config = dict(
    arch='vit',
    model='sound classifier',
    dataset='short read English sentences (LibriTTS-R)',
    train_examples=26041,
    time_shift_ms=50,
    n_mels=64,
    hop_length=320,
    input='log_mel',
    spec_augment=False,
    win_length=400,
    targets=['voice'],
    num_classes=2,
    norm='rmsnorm',
    norm_position='sandwich',
    activation='gelu',
    mlp_ratio=3,
    head_dim=64,
    fused_qkv=True,
    bias='all',
    qk_norm=True,
    parallel_block=False,
    inner_norm=False,
    moe='soft',
    drop_path=0.15,
    num_experts=8,
    moe_every=2,
    expert_mlp_ratio=0.5,
    slots_per_expert=2,
    shared_expert=False,
    patch_size=[16, 8],
    layers=8,
    width=256,
    positions='rope',
    pooling='class_token',
    mixing='cutmix',
    loss='cross_entropy',
    optimizer='adamw',
    lr=0.00087,
    beta1=0.9,
    beta2=0.99,
    eps=1e-08,
    grad_clip=3.0,
    steps=12600,
    batch_size=128,
    epochs=61.9,
    lr_schedule='cosine',
    final_lr_fraction=0,
    warmup_steps=2520,
    weight_decay=0.2,
)
Rows from block 2 of a small sound classifier, named by matrix and row number. Rows with one number belong to one neuron. Each number is 500 + 25 x the weight over its row's rms, rounded and kept within 0 to 999. All counts start at 0. Numbers have three digits each.
After each neuron's rows are labels from the 100 clips, of 14976, where the neuron reaches its highest value: "responds to" is what is common among them. Only what is clearly more common there than usual is listed. The data: short read English sentences (LibriTTS-R). In brackets: how many of the 100.
# fc1: MLP up (model.blocks.2.mlp.fc1.weight, 768x256), inputs 129-171
# fc2: MLP down (model.blocks.2.mlp.fc2.weight, 256x768, transposed), outputs 129-171

fc1.487:522490504475524521510453487516540475497536484539533488508509473513480479501483471502497514500485506463494547477538559537459494500
fc2.487:470490508467534514519528491514516491499510471504504466501516560480505513479513489478471461491520512505463491486509541527461522458
responds to: voice: female (89)

fc1.127:534480482482532544481513441495525469504537470464475495516476472462483529499527493508478500492475477516470482506509533509520480447
fc2.127:488530527485515541496478499459507476514522488521511492509554528499512469504511491523499496505482477525523510519494520489559436500
responds to: voice: female (95)

fc1.226:472522465509542530500463537479494502454507464522509476489512510554471502529492504487534523524496485489504556475543556495467500531
fc2.226:465498493466499498520548488519490543484466509510498506466514521521492495514524502504449482509493479537452494501470501527488510470
responds to: voice: male (84)

fc1.720:541504477545509490459526509469488492498504500494454496514477507466482544488526511484487488513490487516500463485477458451537457488
fc2.720:465507479471519493510496490466507502507492506544518507515564505507522456495498495523506505491470508525542516527503520495551471509
responds to: voice: male (88)

fc1.122:509462458478540520497496492549505485511534480497491516513512475470453507502532416527450507537464489480493501484517541523480514466
fc2.122:495536511495494474507530523500481504501491504503494503496487553504506513508485543484509494483516502499492489477507474474525522503
responds to: the word "i" (38)

fc1.494:514495475539483474473523524491466505499471520488451496493493514466485544495520512498493484531494477527500473480502453472542459476
fc2.494:467501499473509476506501495461504509498480495526521507519568505506523456493496519520499496492482518504538509513501502488523468517
responds to: voice: male (95)

fc1.637:439494504505503504506466532481481537477482499538540494503500484534534480503505514470526487505513551497516528465534505493449522559
fc2.637:522478501509494489511525521495469549482485505481496514503487443501487534483529477482454549550509504478466505490508481497459559502
responds to: voice: male (96)

fc1.646:535504489537507500470526518469478496513504507493445495508489510469473526493529525498495498518505486528502461497505466466535477480
fc2.646:467524485467508488505494499465505510501502504532524498518558522506512462498512514517507497494466514507536516530511508486549474524
responds to: voice: male (92)

fc1.205:539465481490534544485515443511524466509534476473471508507479468462478521485518487514480490498483466512479491509504531507519482442
fc2.205:475525501483506528499477487469502482512519497533512487516558519490526466511509484534490496503480473528521511527501503486559444521
responds to: voice: female (94)

fc1.502:479536506523490487520467554489486490504478520532508504490518501552493501510487548480566526495564497512528552453517489482479501533
fc2.502:484519526466486497489499503485516518506478511501526515473519509511514506485526479514492486528475499515509497506505505507519420478
responds to: voice: male (93)

fc1.519:482511487499495503496494507523513527488491515502517520463496505503497513517482431520480494535479484500512509468554514496494503521
fc2.519:474505508518482467541497529511459531479449519502512521454499502556516484524476513502517501500518514504494547481485469510470540531
responds to: voice: female (100)

fc1.763:451451469488474482504533469573480561473477509449494505502481477479509507495523472479476484525495543498471474475495488532482513482
fc2.763:492547550530479488507511514463489514494471504536522481465491523527490503497473562471542539473535534475466518496484474473516537532
responds to: voice: female (98)

fc1.711:493503485470544528532476482515513500476535452526524478495481493522485485521489460485509508535466512470483530478534552543471507502
fc2.711:539521551508478517524480466486528462521520502484518456510480487494509507449486532480522507452534524482499501501489491488504512509
responds to: the word "of" (25)

fc1.568:511443477492518534463521477515511488518530473496483514515471454470495520492511491496469488488439509476473499506520514526509484457
fc2.568:469523493520514522489485523470497482517527486517489492498557503476539479523506496535480492507476480521524503510490524471534431509
responds to: voice: female (98)

fc1.383:475469461474527514528491505555508498499518461502519503501513477496482496513511444522509524521474483487483525506522544558465525488
fc2.383:510501528509510535489459494505538456514533494519506452545493501466487513472493528499541464498519522459510486506501492449531496507
responds to: voice: female (91)

fc1.695:504486507456484513532477478549512490531532499500542487538510472496509461484492480518491518490497537458498487512516507539483534493
fc2.695:470499472530502515485506518516507506479509491522482493464476457508508536528460482479480530542494507464489493469533507512441512514
responds to: voice: female (97)

fc1.278:509492517449510516516465493535521490507512481556515500492501488505471449492471475519510497498467526431477516484534535543459524492
fc2.278:527491508519490510530469496497495475537528499505528475544438486475552505471483495507549486508518518463534474517482479476497488553
responds to: voice: female (98)

fc1.316:509431460456522513504509507543485505511512469525497527505508437477469499498537458519465515536468510483480494480536541550485514468
fc2.316:474538513502497481505518528467494507473482514509504499490524527514510497494498515508451500512497495520514490503496468480564452505
responds to: voice: female (82)

fc1.157:515447475485527531463508471522517478500527478495483516513479444464487525499516488501475493487449498494453499499509527524506491456
fc2.157:461516501512518530490474511474495488514534482526491484499549508483537476519513487529491500499475473520519521529489515500542426521
responds to: voice: female (99)

fc1.202:522445481487517540473514461521512476515527474492471515508475460467480526493517490499477497503457486503459485505508521513518485443
fc2.202:473528495487520528506483503475500474509532479514491483500551504480526486510504495530489506500481476528511512519495510485532430520
responds to: voice: female (96)

fc1.98:431516490512513488539473566485493506482497485558512507486514491575506465527467531490565525499525505498498551496499506517449496558
fc2.98:497495506478499475520524514513486529497472509489507517465505505515515507515535479508496496524483473528497473510491495513509408483
responds to: voice: male (94)

fc1.324:427512507516475463522496525526468548464460507516516486470506532543521487518477535457522467502507516491501531496482457513481495541
fc2.324:440513488492508465500505505493506538492479521524502497484529495519532497514494488505556503486485485520516490521498511495520454520
responds to: the word "a" (28)